{
  "dataset": "synthesized solo parts of chorales (CocoChorales)",
  "arch": "conformer",
  "activation": "relu",
  "mlp_ratio": 6,
  "fused_qkv": true,
  "qk_norm": false,
  "moe_every": 2,
  "experts_per_token": 2,
  "residual_init": "zero_last",
  "nesterov": true,
  "orthogonalizer": "newton_schulz_5",
  "steps": 13400,
  "batch_size": 128
}
Rows from block 2 of a small audio frame classifier, named by matrix and row number. Rows with one number belong to one neuron. Each number is 500 + 25 x the weight over its row's rms, rounded and kept within 0 to 999. All counts start at 0. Numbers have three digits each.
After each neuron's rows are labels from the 100 clips, of 14976, where the neuron reaches its highest value: "peak on" is the class under the peak; "top examples" is what is common among them. Only what is clearly more common there than usual is listed. The data: synthesized solo parts of chorales (CocoChorales).
# fc1: second MLP up (model.blocks.2.mlp.fc1.weight, 960x160), inputs 0-159
# fc2: second MLP down (model.blocks.2.mlp.fc2.weight, 160x960, transposed), outputs 0-159

fc1.468:499494505448465538521550510511550454464508494479526493471457498570484561501468462495504504508529496493481524506519491487504501465525494495539490531480463549509529520522488522453495462456503486530489497492505485510492478502498510529459530482468485480495476497527496513521499480504443511503553488483471509480525532487520512527453505507501515532479480468498490527536512527502536529484457488491513514535494500556469476520476498526482501459443496488525491482512534494501486520503483505
fc2.468:490522520488503523502473515491506467520541511486493517515526503500482509463533547496486543507480519475488498552488465518514487475537527524453501542515483461496445497497498518512507490526488512527509488514513493515539478481518518472480476504506430469462461504519490519520489530479497506516467515490506516499502497489500552502501499537500511494478481458547464491454480495479489482545506510508446533477469453517554512470479546433488504507494468504523490523497516520515485573494494531
peak on: D#4; B4
top examples: note D#4; clarinet; horn

fc1.101:506486483538538474495481508476475521507470520517460533476503508511487481467521535520472490498485480538491512485547474494491514479503515444507473561499503515504544527509487487474498487468508474498505496494500497552498460472515504489526511528509489458493537525529495458522535478487544544532480505529532487470493485466542514493490504480506535457489479536521539543505480475466502491441512523492512507491517474498528431487511475525457490484516488426519494512490529482518520530522503488
fc2.101:519513496465502512532501492521497577548481505452505495456536503472514470513506515547496470486502500468537489495533494483492503505488503477503511501483508501511524516460499454486504494545518506461508502510479511524470519521470508495481521521474489561483492499492512454554501457483554478488508503478490506474481499484484478475543531549487492516493435466486537508554507447532542482493454479510463527476522496509526513479497502524502560487493483509502513492477482534485484508481474528
peak on: F#4
top examples: note F#4; note G#4; note E4; note F4

fc1.725:478549527488486514501502499487484469519500507486496504471498507508484543478494513449487485533451491496543510525506492481441461483535505517508491468477490511478496489479496502495491492484556498508464530471515517529505511552513496494497479525503471488483540550531514521469500470499462523509490477486453468508523482539491421497562487543496458488519516491501512489525505490526542494512468510538498520519494494518517490484527470542485540470498479492495469485508490522585523499513498456
fc2.725:486481502483476490535500524545539513492464511482459483515515468496469471473525530512465478492506484469491550486502504539479501541512550513471488501468538489489527488522462501484484517463494520555455524501451454504500536535517517464535477475509450500457511531507483517509530483486497493487505461536515497500510508570489510518560479502493453461492496527493459487469511506519551514498494478511494475530480477530512492505503491494503545500460521509527487529506514527485494471482478527
peak on: A5
top examples: note A5; note G5; note A#5; flute

fc1.62:501467500504510507466489514506518513518535483506489481495495533500523509542484519498509473501535497493476492485518482473498550488459516513529540490509503496503497512539514433539515491522497504510523472475471512481493524489454477482477507526480504495463456493476553503525510459516501493459471501474548497520517461491534464529512550484520504540505488500527476502583501487525497546478474450470532499503506507552495498452499450433470505467471511496495490508473511524502533474499519512
fc2.62:468497511504539480537504497510469488548489491476500543510539472531496514535496527500527549494515458529450480482520505493485512487514467486501540503495472499502501518519525506478509521439500490491433499503502521518489495466495476511476513547530530494499492502529525554446546446514470482457508539487499493458483518484513515517504522468495485511502532490548466489482522530496506485542470478481502519521468489509516480482500462488505467503519455444542499498538524487471468477501521480
peak on: G3
top examples: note G3; note G#3; note D#3; note F3

fc1.185:504474451452529529507500521500480490487519528538514516491465535479438533530515539534517508490511499468500506542473469500496517490493528527538488505493521531521500492483489510483525522497525467483458505533506496512500487499532477476466489481498527441518486564485550520482495477496501549496470492458486512538507482511510524509514508518459523529467500492513446507555487487518482527477465502493518489488481459495544471518540495485503454526468522481493522490482451486481507534494449497
fc2.185:472489517500546515582517482493433488504536508495529499480474514506519543455529499483488467500492491496514493504493461495512509487493530497523484456522514536494521488510529517538501497479464474492504505510476495512476473515486499534515505533489474482472480551511505444486515492433530505535461509537532466506465503451466493475492529485551545530492512508532497534461504509513482511482476490519523502501504469508534513470465506534513492524470506495480527458510527540506478520464469498
peak on: B3
top examples: note B3; tuba; note A3; note A#3

fc1.89:441498460507463486472479528509528510491485468505534488520496496505493547499442512490503494534526525466529475497535543480544526522530507514476515502504535503514486526467497502513505516488502510502490499466470510500473518531531455510512433538465534506504496464519515496531477439502494493521477527509508459482528556461449503514479509538484491485517506532497483488518519477545500506490472522487502493490494522480485489528469496549480488504523474494521518500508447553497483526532514443
fc2.89:470553509548467487515522545456505515469498526504532484504469472514460520432524459475497509479510537516469483514524497476491487496500474520490518544486524537475526502492474495527529514466438500469479481498512506546481487541454508523506509521508472515506558521529519508534513488500472523512494497510466472528493509496505473476454511496472542463513497511532516483497494525514475472467490507508504501504480494451493496521491516561545467497471505523509501471488549521474484480528478486
peak on: D#4
top examples: note D#4; note A#3; note D4; viola

fc1.173:497466498529467509508494493516472523528542504515486539503519528472477470493514488523492518476489511549494496475506479519504475551460499513499521510496504516485509439473502460451501481458499527500512465509502498464523499509490528505511506508508575482464496522502506513508479507499502530481495510492514465492539534481527490467479482425523471566573534484466487502528476476554509506519492522520491466469493483479534457509509554480509492509487514522488502489459503482531507470502473531
fc2.173:482492488528523462449512512463529480492511492516531521452540530513493522515492503529487485537489483489442487536505502460523485456480522505541506528495516476489500527522511478487493562541491481510524504525509449536513488476454491484464526509506538469483480496494495503510464518503460470494493507546482461482510502526480481468475534499508477507480497497507496522554534523505492518528500520507561497472475518507473516503510460529493509487488511539560479454490438519464522483523504495
peak on: A#2
top examples: tuba; note A#2; note A3

fc1.131:491479503470463512535491495486529458530480478558491489503534541522528521494457475504484491507476511522462483446509529474486500513551517499515543481494474535495541520486499457509496501505450525504495460466499500531461491467521518519453463469495468509505465495465469477509459515508516499482520500536509483506518497517480497478460537508542507533488511542450457553498453524490522550500469503521531507524487518536497481480530512523485505470489526493497511505485540505526514479490517509
fc2.131:456540483490547529516530471519525463486532510542492478452492540504514458477520489495419452524489470456466497509511523493484523511520483565452506487480463552470490471485506501510517507502510508549464491509503518530485466498504493522505507459460510486540499515493491492513504486502470472483504466488506495481523493514479537523474551499517568473518489508524503473523497485497490494495471510541516489532472519515489514536493511466487500520521550512532528495475488501472500508465502508
peak on: A3
top examples: note A3; cello; note B3; note G3

fc1.516:470478484532471502533490513501544545518482512444499484511495526463517500508518502485501462484504453498463467512491519518454517503438461488508488512466505547487498516524524491519519465500456510510568496496506530458509510479498489506480500524477497525524462499516514511504506474504476490447534521492530489499452518470506459530487498479516483516519498495487495546534517480493477539510558482507495514464490486516560560477493453503499505518498492498497500553442490527502525501484472485
fc2.516:511514470482490484530491526491527499472478462499549495493537491455500510485536512493519470475484475495487533503544484464507495522516486500531462471501542524514519522499506520500567467478459510520457496490529500500497517529471491474476543495480506456483486534486508526525498511525511489483513523488475493521544492489474450485471487460506493552531504501515519509486495459479523493546476468530499488482527479480568530482527462495478508492522476492564513487515527510535477526515461446
peak on: G3; D3
top examples: note G3; cello; note A3; note D3

fc1.766:490478464508526477495482539493501517535438468456514509507430494462479534495502468484485501500525482510513497478513476459502477510507455478481496492452483523509495500501529493498506501500487520495522537516490494520485504537547508494473475490521484512543508477556508490519537492528532520475544481474523506508445515526473508508502491518468457562495466475473520522485515469501482514489573509542460477508541530499508531518478531521511473510516499496502538522480521436522502504508504480
fc2.766:512489527463575459520529495534482550483489503485515478516457441446488489453549481490473495478499466488504496552483533474498518476513531464486473544448513503471491489479462527469494535502497531485514530536513467525523493514509512496500489516527518495499536500511467489533531505496482501492523497481509535535473479502507470534499488482502474517479507522523501503495485516496468494473556541512458474504489533488530455483520537533497505494497497482534521496496459506538473471481522507
peak on: F#4
top examples: note F#4; note C#4; note G4; viola

fc1.31:476527496485500537489466497540537540528475493508492435517539481502491514496525535465516495497477484492495482459493470495447503499507509554500500471483497483503500499476520488507477530461468499493482508540481516507489523490499547511532522537499460531502514584468472489463499479513512524483502467470491507524552508526537520506531487498467511487496549526491459514490486460483480525514488519518519450522545490500458476491480504497480492497468490517501464493511507477530569476533488519
fc2.31:458495475512513483499492531452536474486507527484507516527518536516493508491473519515459423515500491478482548512519486488487513537458535522485497462472516445497532497544479480474500495501503473474476476530480511500509486548498469496522521502539481484509515478529457484522499490493526525482531499515484495506503496522532495497515474492522506473535472495496472470468499541499504528445506490530504444545468508512500558465519577512511517459494495532496493534514477536522499483496472502
peak on: A5
top examples: note A5; note G5; trumpet; note E5

fc1.249:463490507469511455445529492497472501547523516449492474530467536542466553480515538546491494538493496497471524503484531473529492465507539508489496492491522524515485543501478507517496517503508517486475444492499485512511488556535508485466486527496552535470466495529461456473491489524497506512471493493516559477518470509489497495528490509524520494497490529498512502495481538519500484484458492501467467486503539525546524493470497475465513495524485531513485471529475459511474536513504478
fc2.249:464557531531532531549505521482514485492498512465525500501547524505544493478499494507517537494488492497458508527544482489459524500535468502486524487488497491434495453464486492484513514486517465536537483458514490540478501517520485498471532486533459536505539490496481541515478521475517495497466492513520502517505528498501497501480488482491499512500521488543442468463492478483542522482496535519496444473473480512552495539452479524469484539508501486471488475471487529486489486504518516
peak on: E3
top examples: note E3; note A3; note F#3; tuba

fc1.106:491514504502518503474488456518547502536507488451479473464520466531523475472514481522504496520493472485504484538459527490531517486455509472477476544476548528523515469493511522480497491512503506480458487466527494484495500478473524477512489520529521561490465541482488499489500519490485506488550499470480520474475495522483461516512477522524450495567495570504487468525514540525484485513495484534480481496493501455523532510532467496476483553520521506481532469495506504465517505502540480
fc2.106:527493496476499460510493482459486497513461511506495467475554532455509482492516481493517506537525530465493520510511558476511505524501467505487504510468496515579489516522478525495531492530515509506497488481483489504474520501502497510502491528463505503533471486488554474421483516481531488500478509488426474524535472462485481540494523471521486537490478524491457497472522516498518464528480512513469532522504498504501551513464531514518519488520473462499508487521481493493496570478492481
peak on: E3
top examples: note E3; note A3; note B3; cello

fc1.371:461503564494461495474531481459535529469490448522507482459527488504519499499490457500495488473490514529481498513450500464544463495509544549539495475483488545487457518465526522511546519511517507470489483484507494536495480449463490507482492517520508518480495489483484524523508498454500491476516480506549455447529490504528497534522471498524527495492507527497512497486482484481494522494450485513535521521462528501514518452477526507464472539528510471508484493515534506528522520506494528
fc2.371:484471496463466516493522483472516475513507504521468457489525521467545542467503456539478486522481521546491505506516497510461491503508489548490464519522524520527494545463499520460544485516456501520497479480492545544531508465497480466464494494522483504538501520498532511509512491502487461489477461479513472519507519503568506509509523524445506515513462521509478488505474560486502485510500486524520510495469498503487475544477527494497479510502510450509542472466554500497492444512506489
peak on: A3
top examples: note A3; note G#3; bassoon; note F#3

fc1.726:474492508487460512535510488491512467461514481532481483477513533524500521539502488520485523531530472515507524470470497503524537504500453546504506510475521543478463590495490434516499498534510478529498493539499478485513510463472453469457494533505478498508499461524552504488528489508474507453496476530542511517493507469521469520502550499496500497477508516482466520489505489522520516493503484484492471470470508544433523473491499517516470491486512477531519478490526511543500470479511517
fc2.726:484482516474530463493492474505502459492505497521527547496516497489529461522484530531488534465508511526488482449490491513494532506514486521490493480472488509473534504520540494495508503498474523527473490445467530510544492439515513468488464468486505512517490463502544560553474527499505480528488471490520498463469512458513493481481538538499509482490501507480439484457482502482480495504474519511484519543514520470494522515560507449495485492518528483507486555522514559516512493500499531
peak on: A3
top examples: note A3; double bass; note G3

fc1.543:475546476526476491476493493491486540510520518513464503495492534484501512480469512469517523517456534526508504535548497485476524502466520509521497476510448541524500495509494482460485493523501553529522502476499504492503495481475496469496478539541514491500490474540525467456538552492481512512499491515476512477509480529522481507421514498522510532486510515483472479471525457472509506507504496491462479481498511547475456517482536487534483510544454490523521563525488496481529504536478453
fc2.543:459491452516505500511501521516479491498484509470524519497501520533470570530546504526481507482463493490528501445476518451524511473472517508507503526517515509475524481477487545522501472506471476502466498508479507528538511530455478457517516471524505510516548512497474453518517475544527542496507486511504551520536471551511516533469471473558490494489483527492507470533460495506528490470458502506528473512490522521496518475506502472478496466535500504504493444512509459463508495481505504
peak on: D#4
top examples: note D#4; viola; note C#4; note D4

fc1.376:479505527565497459504538515518482499529468552476522517499529534485518516466507521497497494480528534497451548505485488519508505493520495466509514494487494494523491520505517468493497495455492556496481526510506473487457462476533517465540522487470463510521494500488531533514530472516517527502480484520497482506498465458472493524486494534541463502467486511521502523550460493479457541508522509502455487502541516515502496489482493534450509519495508436489506501461494455487532522451472512
fc2.376:466499535505520472498557520504476560478523483491542518524543505473506520489499482525500482480515492508498493532539482520514492457512501477513524479493474475478500499480528472525479463454466485515471503464523500512521495506544513513491504496482454485495529506526495509490474477531550499518516535497460521515481521477431502542509466514493515522489467501523476524501475558481494540490488461505456516464532506506496534531525490470482559466493501508487512472490492463502523521515429513
peak on: F#4
top examples: note F#4; note A#4

fc1.719:464508480496502535488481514501495507492499460515508461491475528476502503519482527508519477487512525455506525493527472495538479513447500498517526493518486498494501562489486526488484499495542522524454513501505563494499508480546499497462546492457494495516503541465481463505544484480509488498507518506468517497551544488497516530538498481478494518517503522498496536481447460524498511515526493499441517513430492523494516526507496485475466532467530514535485533511516473432503532483478457
fc2.719:513446492468502492484479535478466491502481468535538458493495551496539485479459548495488475509523497480505496563469436457496471500513495471506474491531522458511522542519514537500517459493511490491507486481512503500487499522499495503525529519497494455524489506503505507467599470490482470540520532499529485484527499475521504510523506462509501522471464518484531491479463506492545530519492517507490532549471489523501495477503490510534464521488516495483498519453500516472473504483497532
peak on: A#2; A2
top examples: note A#2; note A2; note A3; instrument: tuba

fc1.554:491508537448520459496517476473503475536452464508514468513512507495483505505533498498485558547487466498494511494467520471502503503452548490469555512515510522560534499487455480487507508475526503513475512486497488543497520509493530469501530506489484503457535492513543477512517510489513482517532510479496523504534490496521452511540483461522451481490464561514455544473506495473525517506493491525463473474469489503508530557496474489495528536489496489486519483514496462515508534480484499
fc2.554:505540568502523485515495494494482472532520459471546491514539547480523446441492474492491497522512476504532513461481502445462495468528498490491493537481490512478451512483508499512547505524511494532482527507499481518497530508495511550516543535539470539481475488473505452490512515511493488496515473525515489493498496517491503510527512448522518485527481528531459517472494494475499516501500476520476491499530509478533513518466474496474482546533487485480524506463438519522489494454515476
peak on: E3
top examples: note E3; note A3; tuba; note F#3

fc1.690:464535506515471483497478508542469548485512489519490465519565497503473558508452486486489519490489498488488525535508489484461484528482556489487490490469488522489494484509515543513508462497489459516470522523499503528496499517481547473484461513487494504548488484517519498475481542464493523501473526501501504528543503477556519500480517555564451544510510483511501476532488488502484468498483500499477507476506534519486511510530520530489525452489471497532497475498475489474442507462487468
fc2.690:516490519470532499544492476518506501492504537530489500495474523507488503514512494512464519493489505518512509439466465467498485511490487500553514511498520552512470497472463491527511496457497480521542515484505480494522481517507462442515481530516544512497451486488492513511535494471486544465514517507496501475531543447475512489506481478526478522530511552504511481516464470475515500455490541466526473531522500522556450437500545469475516524488483517485461515528512486503510464485515505
peak on: B3; C5
top examples: tuba; note B3; note C5; note A3

fc1.654:513515491504568466486481525471522551479491473484489521506490521504487504503457479536467536492475477503478537521507495495533527454497512472522533494494519494476493486513491533476510493488584470471480502511509548497513455457471474507485500535512507471475466507538508516520495516521483518515543518481489448516493510496559548449530516467524529494488529463537493472542481520494517477464478484479507501491514509516528457477509511486496491481482489498530490493505510475481522561472486487
fc2.654:486516489512538517514519493456499553514520509506455498499507514520515532502521551516499502485493506470482484475514441489500493510461482512530506539531487494501481514500505495512512508509552492458483490454478491479470459508500500460471496482433499514484482565482506454505489462490558483486547491460505495478492549454532515500506494488528540562523488488484514487505522495516499530463469486531508492515496468519490530474513548502507488516456490485505472564529475488511532516493486485
peak on: B3
top examples: note B3; cello; note C#4; instrument: bassoon

fc1.29:487534493448484494514499510477506468515527468532489467478470509468521503510495487467493471548564518465503495536520504489504507528496467509515478502444490465538508504461518512490511480502533492496480510498464529519523476467492512489485528502481507496547496515413523487507503473501499498484525502529527494475533445478510517507499497508481543496507469499485543502520460481515475534483486486524485512528440517489446478488496507540538514497500494490493526519455527563488508463525535528
fc2.29:488476491493450526500493508524486490475529444535471515484481502524471527495474521531510497563482530523502525513492498512458451535516512510480477500476558483492425536528522518530543494545455484476486497458494514482491509505512494505478522496573515528507506532508480499489503499498506479528486499532492462513510520513534495499511485491475547456498492486471482501496522493484453478496481538526480501493493485548520524458553484498484514498494548484509509482471463519508489469460484476
peak on: A#2; A2
top examples: note A#2; note A2; tuba; note A3

fc1.294:502480497503454501502459518469461535461469520523549507454483514473539507436529501482510519494535515484513499537504464522505509512502542487476462449509490479502470531478498503525476506481477497530492475558540514505495520519490558504476505531507509485469527497519490471505525489469539520514506519490497456446448481486505495501507486546524512437491487528507488493501500555518512518526510520487479485493519517533513533443519526457514480517506526493503497457510531472500511477504498519
fc2.294:504503499478547548519545483521436530460494497492516509536450513479440484518500541503519492481527517505477494511499494538511548488546491517537458515487475490497513457484511482501508505510501547482539488472524508499491483489525473434493577492477494488511534493495522480492514489504487474471493502463509523522510435559486528490498499552495467501490495487481534481535496508509487465524531514529494493466467482488515482499510448483488487491533500513474518485464526512531502504507495495
peak on: F#4
top examples: note F#4; note A#4; note B4; note G#4

fc1.111:490501480482497550491480485469557488540523508516504479521519482514482539498514483501499493453507482507496485491510478508547509514465526519528446502499482478497487490480479538454493511499495501478496504529499492454460497500524496526497500489492494490502522504474530530498508459437556511489522482480504468510468535524459511507527521505517480520510525525566475561522472462502512495517470480533487479497472481531498513489457526449510473545486482534492487548484495433473510537510491530
fc2.111:481514484490540519542476495464503484545492531514490481522490492476517536518513505515478499492532511498449498493522479500501507518505508544517508519519513527507445495486531512455512491493517493522482509457472463434461447522531503514478487503520466445501535510499512491484531511490486463506487513501551469501487566504500564486485522538508523491491497522547482540530456498469463487518469457479490465506489432525519484510492495467500484503501490527524497511524508476482477551505494508
peak on: B3
top examples: note B3; tuba; cello; note A#3

fc1.59:500516516508497492566471464528485529517494522492493491442499547507503529526484489493466522527504498527503536502532477537502536487502471470500474466481478499529455547510491437490504511519541497487486471503502501468518501532492543461447512507484480476485520516479524503519465500473537512537490509476458502465474557502488505498470546534510515541477556455507531517522494505501504499479547484506473503515503505481492472486482521523514472478490473520482513460439500493525520518516480525
fc2.59:518487483526540480484511521507521491488485429550518548510458513476473520466515510479531524462468519485468441483496471516564469508458523515518457533485468489483483536513468494508498522515513501481510503507528465525537491484482477476478499524508522527502512494574505515531488520483520515497505477466523498485503494489480450480522498536480528496508468521510483507501526460506450486489517543471499513511492525514517423521455533509488478509523526501500462509511484495492512528513495517
peak on: F#4
top examples: note F#4; note E4; note G4; viola

fc1.574:472544476537508530521455515485534479539508503467487463487523508536533516499490540493491491541521462490482497541511452476508488526500501533481510517448538478489493469487517496496484530475507501479473487489520498480498476508505522480502492508539445448459506517533493493506519482479482504512521498483461468526530509523461455533533460534516496494472521502470504488510521506532507525496494494497490491546442530459490488465474511515475536471530537491464448538534534507544517500495492499
fc2.574:438502484495517516499503459531507500471485507462450478506544515526490507479509517538488464472481491492463533468533581524473507477491480506488510482500479498517517496490498532460514464494489507528467533516505466498516538530493531480506492506491501539536485492488448493492511500442483504465514468516508472514498508528471488510537463526522472511508507488465522483495521492494537494530514482524500514545519480542456516476480522551504475491512449522471521505451533521488545526532513513
peak on: A5
top examples: note A5; note G5; note A#5; note F#5

fc1.399:519481506498537493505484467538442518569516552532487512542511547481449490467504458512504499462488476492528504503503496481494514488474479454494495518493512513487514520534500486492503485510498528492502501485495498495464476493518510515505484513492537474478499503539472512494519519492509512499508446502477539488479464520483472488422520493536478521476503531509498509479516438501544504496486482505524488556494517535472504490513558537529533499477448435514491461508525496504519531523493483
fc2.399:470558537491514477459500455498486530517480436539492511474524522507517517537500499489549516519520499437521510510520466521534533482473474465511486512484513492494491470502500467505472494552490514510488504447509496485473501543485547520514485525499502500527488471515525481487530508462514485532544483510476487523512498490526492471506501491511498479535521478499513515522471501500519453480471462509483511465489512532505508460498489474548529512463542483541486523535457505467488496524495433
peak on: D#4
top examples: note D#4; note F4

fc1.740:501504475528572474502520498492534488539506499503495470457532490553489490559511517506497508486500472461510511470537502474518521491483481466515575496485489484504480484497464454480537503518531488492515461509528494501488488471458463502479538511528515491496464525500542513501488482523487508470508449467494473503527487428491421515550513504475528530528470518512509493505505512483471494504507485494491501511495544540483476501539526505528514503493536507493494472500524502503504478450481506
fc2.740:474513509550472551498444486485540478521459507450517510461470501530532518530488551486538510483521493507500468444498502523502510506515483461498495539490509485479467511537483506522526499502469543482496506469529501472524503465527504545500532500549478536480499540513503508504499479492510479470467520478475520516507475508518487451466482480470476556539489509466441511536542510494517481496506515527504505508475507490508452513498499508477507526496473499493505444481469540513495532474520507
peak on: G3
top examples: note G3; note F#3; bassoon; note E3

fc1.402:448498504514526510476477458501464509480474495514516482466462513477488562507490514525530508467502526508458497494525511513518512468477503488468452500516508518478501480502510504497498480488510541463527506499524460534504503460484524546483509529491439549490484510507481478504484483508510537504516508471495497499522495488487494520493533510536478532500518515494519546483440514487514518478501519491468525524537541533433520548484463500476491502473551537519488435509490499494507541458505540
fc2.402:514482497528529470442485536529503520526535454509488511527511525445519497476502420511502525480507482491513526557476485508471479507510529438475494484494492476529506509463528516479543473507542462502490443500507492510508462542506495485516523464487488512482502482484486529501541491529508487543494509478519488488514491462459499514491513496500522511553530467499507522499511494454461501492510518480528491445503481492521523520513531471488513489485507521548505511500480505519466460507540547
peak on: F#4
top examples: note F#4; note G4; clarinet; instrument: viola

fc1.247:505516558458488521440501496574521500534494499511509446473488494528491506483527529489496474521508480486527538540502494498463475500527483489481491473477500508514514504473498513462524482421473498499470517504520533520514481520483526461507498487508474480522487539522473519508489484494464518449490478473478493515517518495522453519506467492505474547490510517483451484526555538497502502497472532484474504535457505485497477491490463528468502484505519507492479533531496547530564501500515507
fc2.247:443442540469471473495477520512489499484500524455470496494554511506484558501502531474459509546496545513494534513505535492483505523472516529474489440462508494504568521485492512488464497493500517533505471454504495466485505487499535515508511466485512453439480504492513476501482490496487516507511487504488510518507543507456497515519461528504493482526483508484501487492513539525551502497482512514478511512520490476497518516508520551474529437504533509505485475560500513520525484519484513
peak on: A5
top examples: note A5; note A#5; note G5; note F#5

fc1.673:498532519496516455526510497470538438505508484447500526539519525493516551504492515504468495517520479480497503473511522479528517490485469505475462487489534502507444527496514518470476497547503498491487505522499529483520548507500546508488553528502452554513469491508478481466502449530470532459534429499476496509497481480453444502522505512512463497508480515465495511494514516493495492495509493498469462525510515530517525504507557522491495526546489513469492499500494478513527521459483502
fc2.673:505493501449488482512468484510509483471520484463507470469540492566516485482531485458525510534531478481489557486508551461508480472487514483464506515538481520522497514502482521487571491522526483518499491479490472518515547501494474505475521483546495472478520529508535503515557512504483424499504480509521526466490505540528477491494530476490483489471492506488438466483518476507503529511507511515481487486485481482482498553498485517545528473496490526488513459510476512485500541542505482
peak on: E3
top examples: note E3; note A3; cello; bassoon

fc1.301:448507497478477526483541480488535488488520487492488485489510511503488473495520516559498474527507495476540542492460485443466507497495488534511502487525517494510524523496486535520458450489540507447477519478495542499505493488521526512482529505501495461511497527515533510497538474491497524498520505513510493544494515479488503524498522487501475534509535539519520538528507415475471463484511491502502536512497504519470481455503460501480464517478540506476524518421471527467500539524492495
fc2.301:491477468467484479481519503484487523500478541536486497477507460520465513501473529528506479486478514496493522460487526508502517474500504531489493479535539452522485520508480525508518517490498501473469462494483483477522460496545472483491536529470477466482460521489519523471537509468546489508528506492514485547513491503479527476451455497504496517538503543530492499471517512473498502493540539520530479535480517543511498514558449567506489510485479516499514519481493533457501525481437528
peak on: A#2; A2
top examples: note A#2; note A3; note A2; note F3

fc1.129:491492535553489491521478506516485510545462467537510549484457534507516497455515505489483504523492478538493482510510453485506459520502468467463490526482513481474548540525523448498491488500525529470512475523551453502476485523514534539482479485506498494480560495520510490536514456488533488510521500486512473487516507521528472484507526529496493513495475492507517492481482505486449515470502485459476534526521539500444546466518485508489534480493531484495457475499488531498536480515486522
fc2.129:503510505506527497494523460504476515481530470528527485528525497476501532486527493465524461509485512497487515505511479490482526516490490504535462536516469516471523535509525470511489506491486500505477504513475477584513468462484533443501520515480465495498516517476525449517487495544511505465500535482489494493524440512519435486522482541513490509522534472494471526464547487502494484455516519483478456518527522513518498469488508528467503478524473497497499502495448482550494556460505526
peak on: F#4
top examples: note F#4; note C#4; note G4; instrument: clarinet

fc1.368:518505542462536476464528480504520478516499543498524479506544488518487480490500443527478548556480486520522509474488515470505537467482537442488532509525530530500468520493462494492506494522463503501482505542510470512489493532474533504492531529517506513473503479458502473496515522494520505502517489481481504477523468470512487514537459499500491501521458525495515526443507541484500503495538445514500476482451504522514499475516464502477476561559526506512510487498489477472524535503479462
fc2.368:498508500502515506495485511527506428524518449508500495477562515538512511490524492539541506514540480479445491497486501472498505509486543513451509502494492507482513506504506532516558458538543542480499508452491484522501536505481495507451530492509485509499468479474534478497511524492496464503464493475473575507542491496517470524511495484490490469482490519461488491503489520479523514492526487485513508489499451506501539556500487532471510510496469507463527473513425508494488541493519489
peak on: E3
top examples: note E3; tuba; note F#3; note A3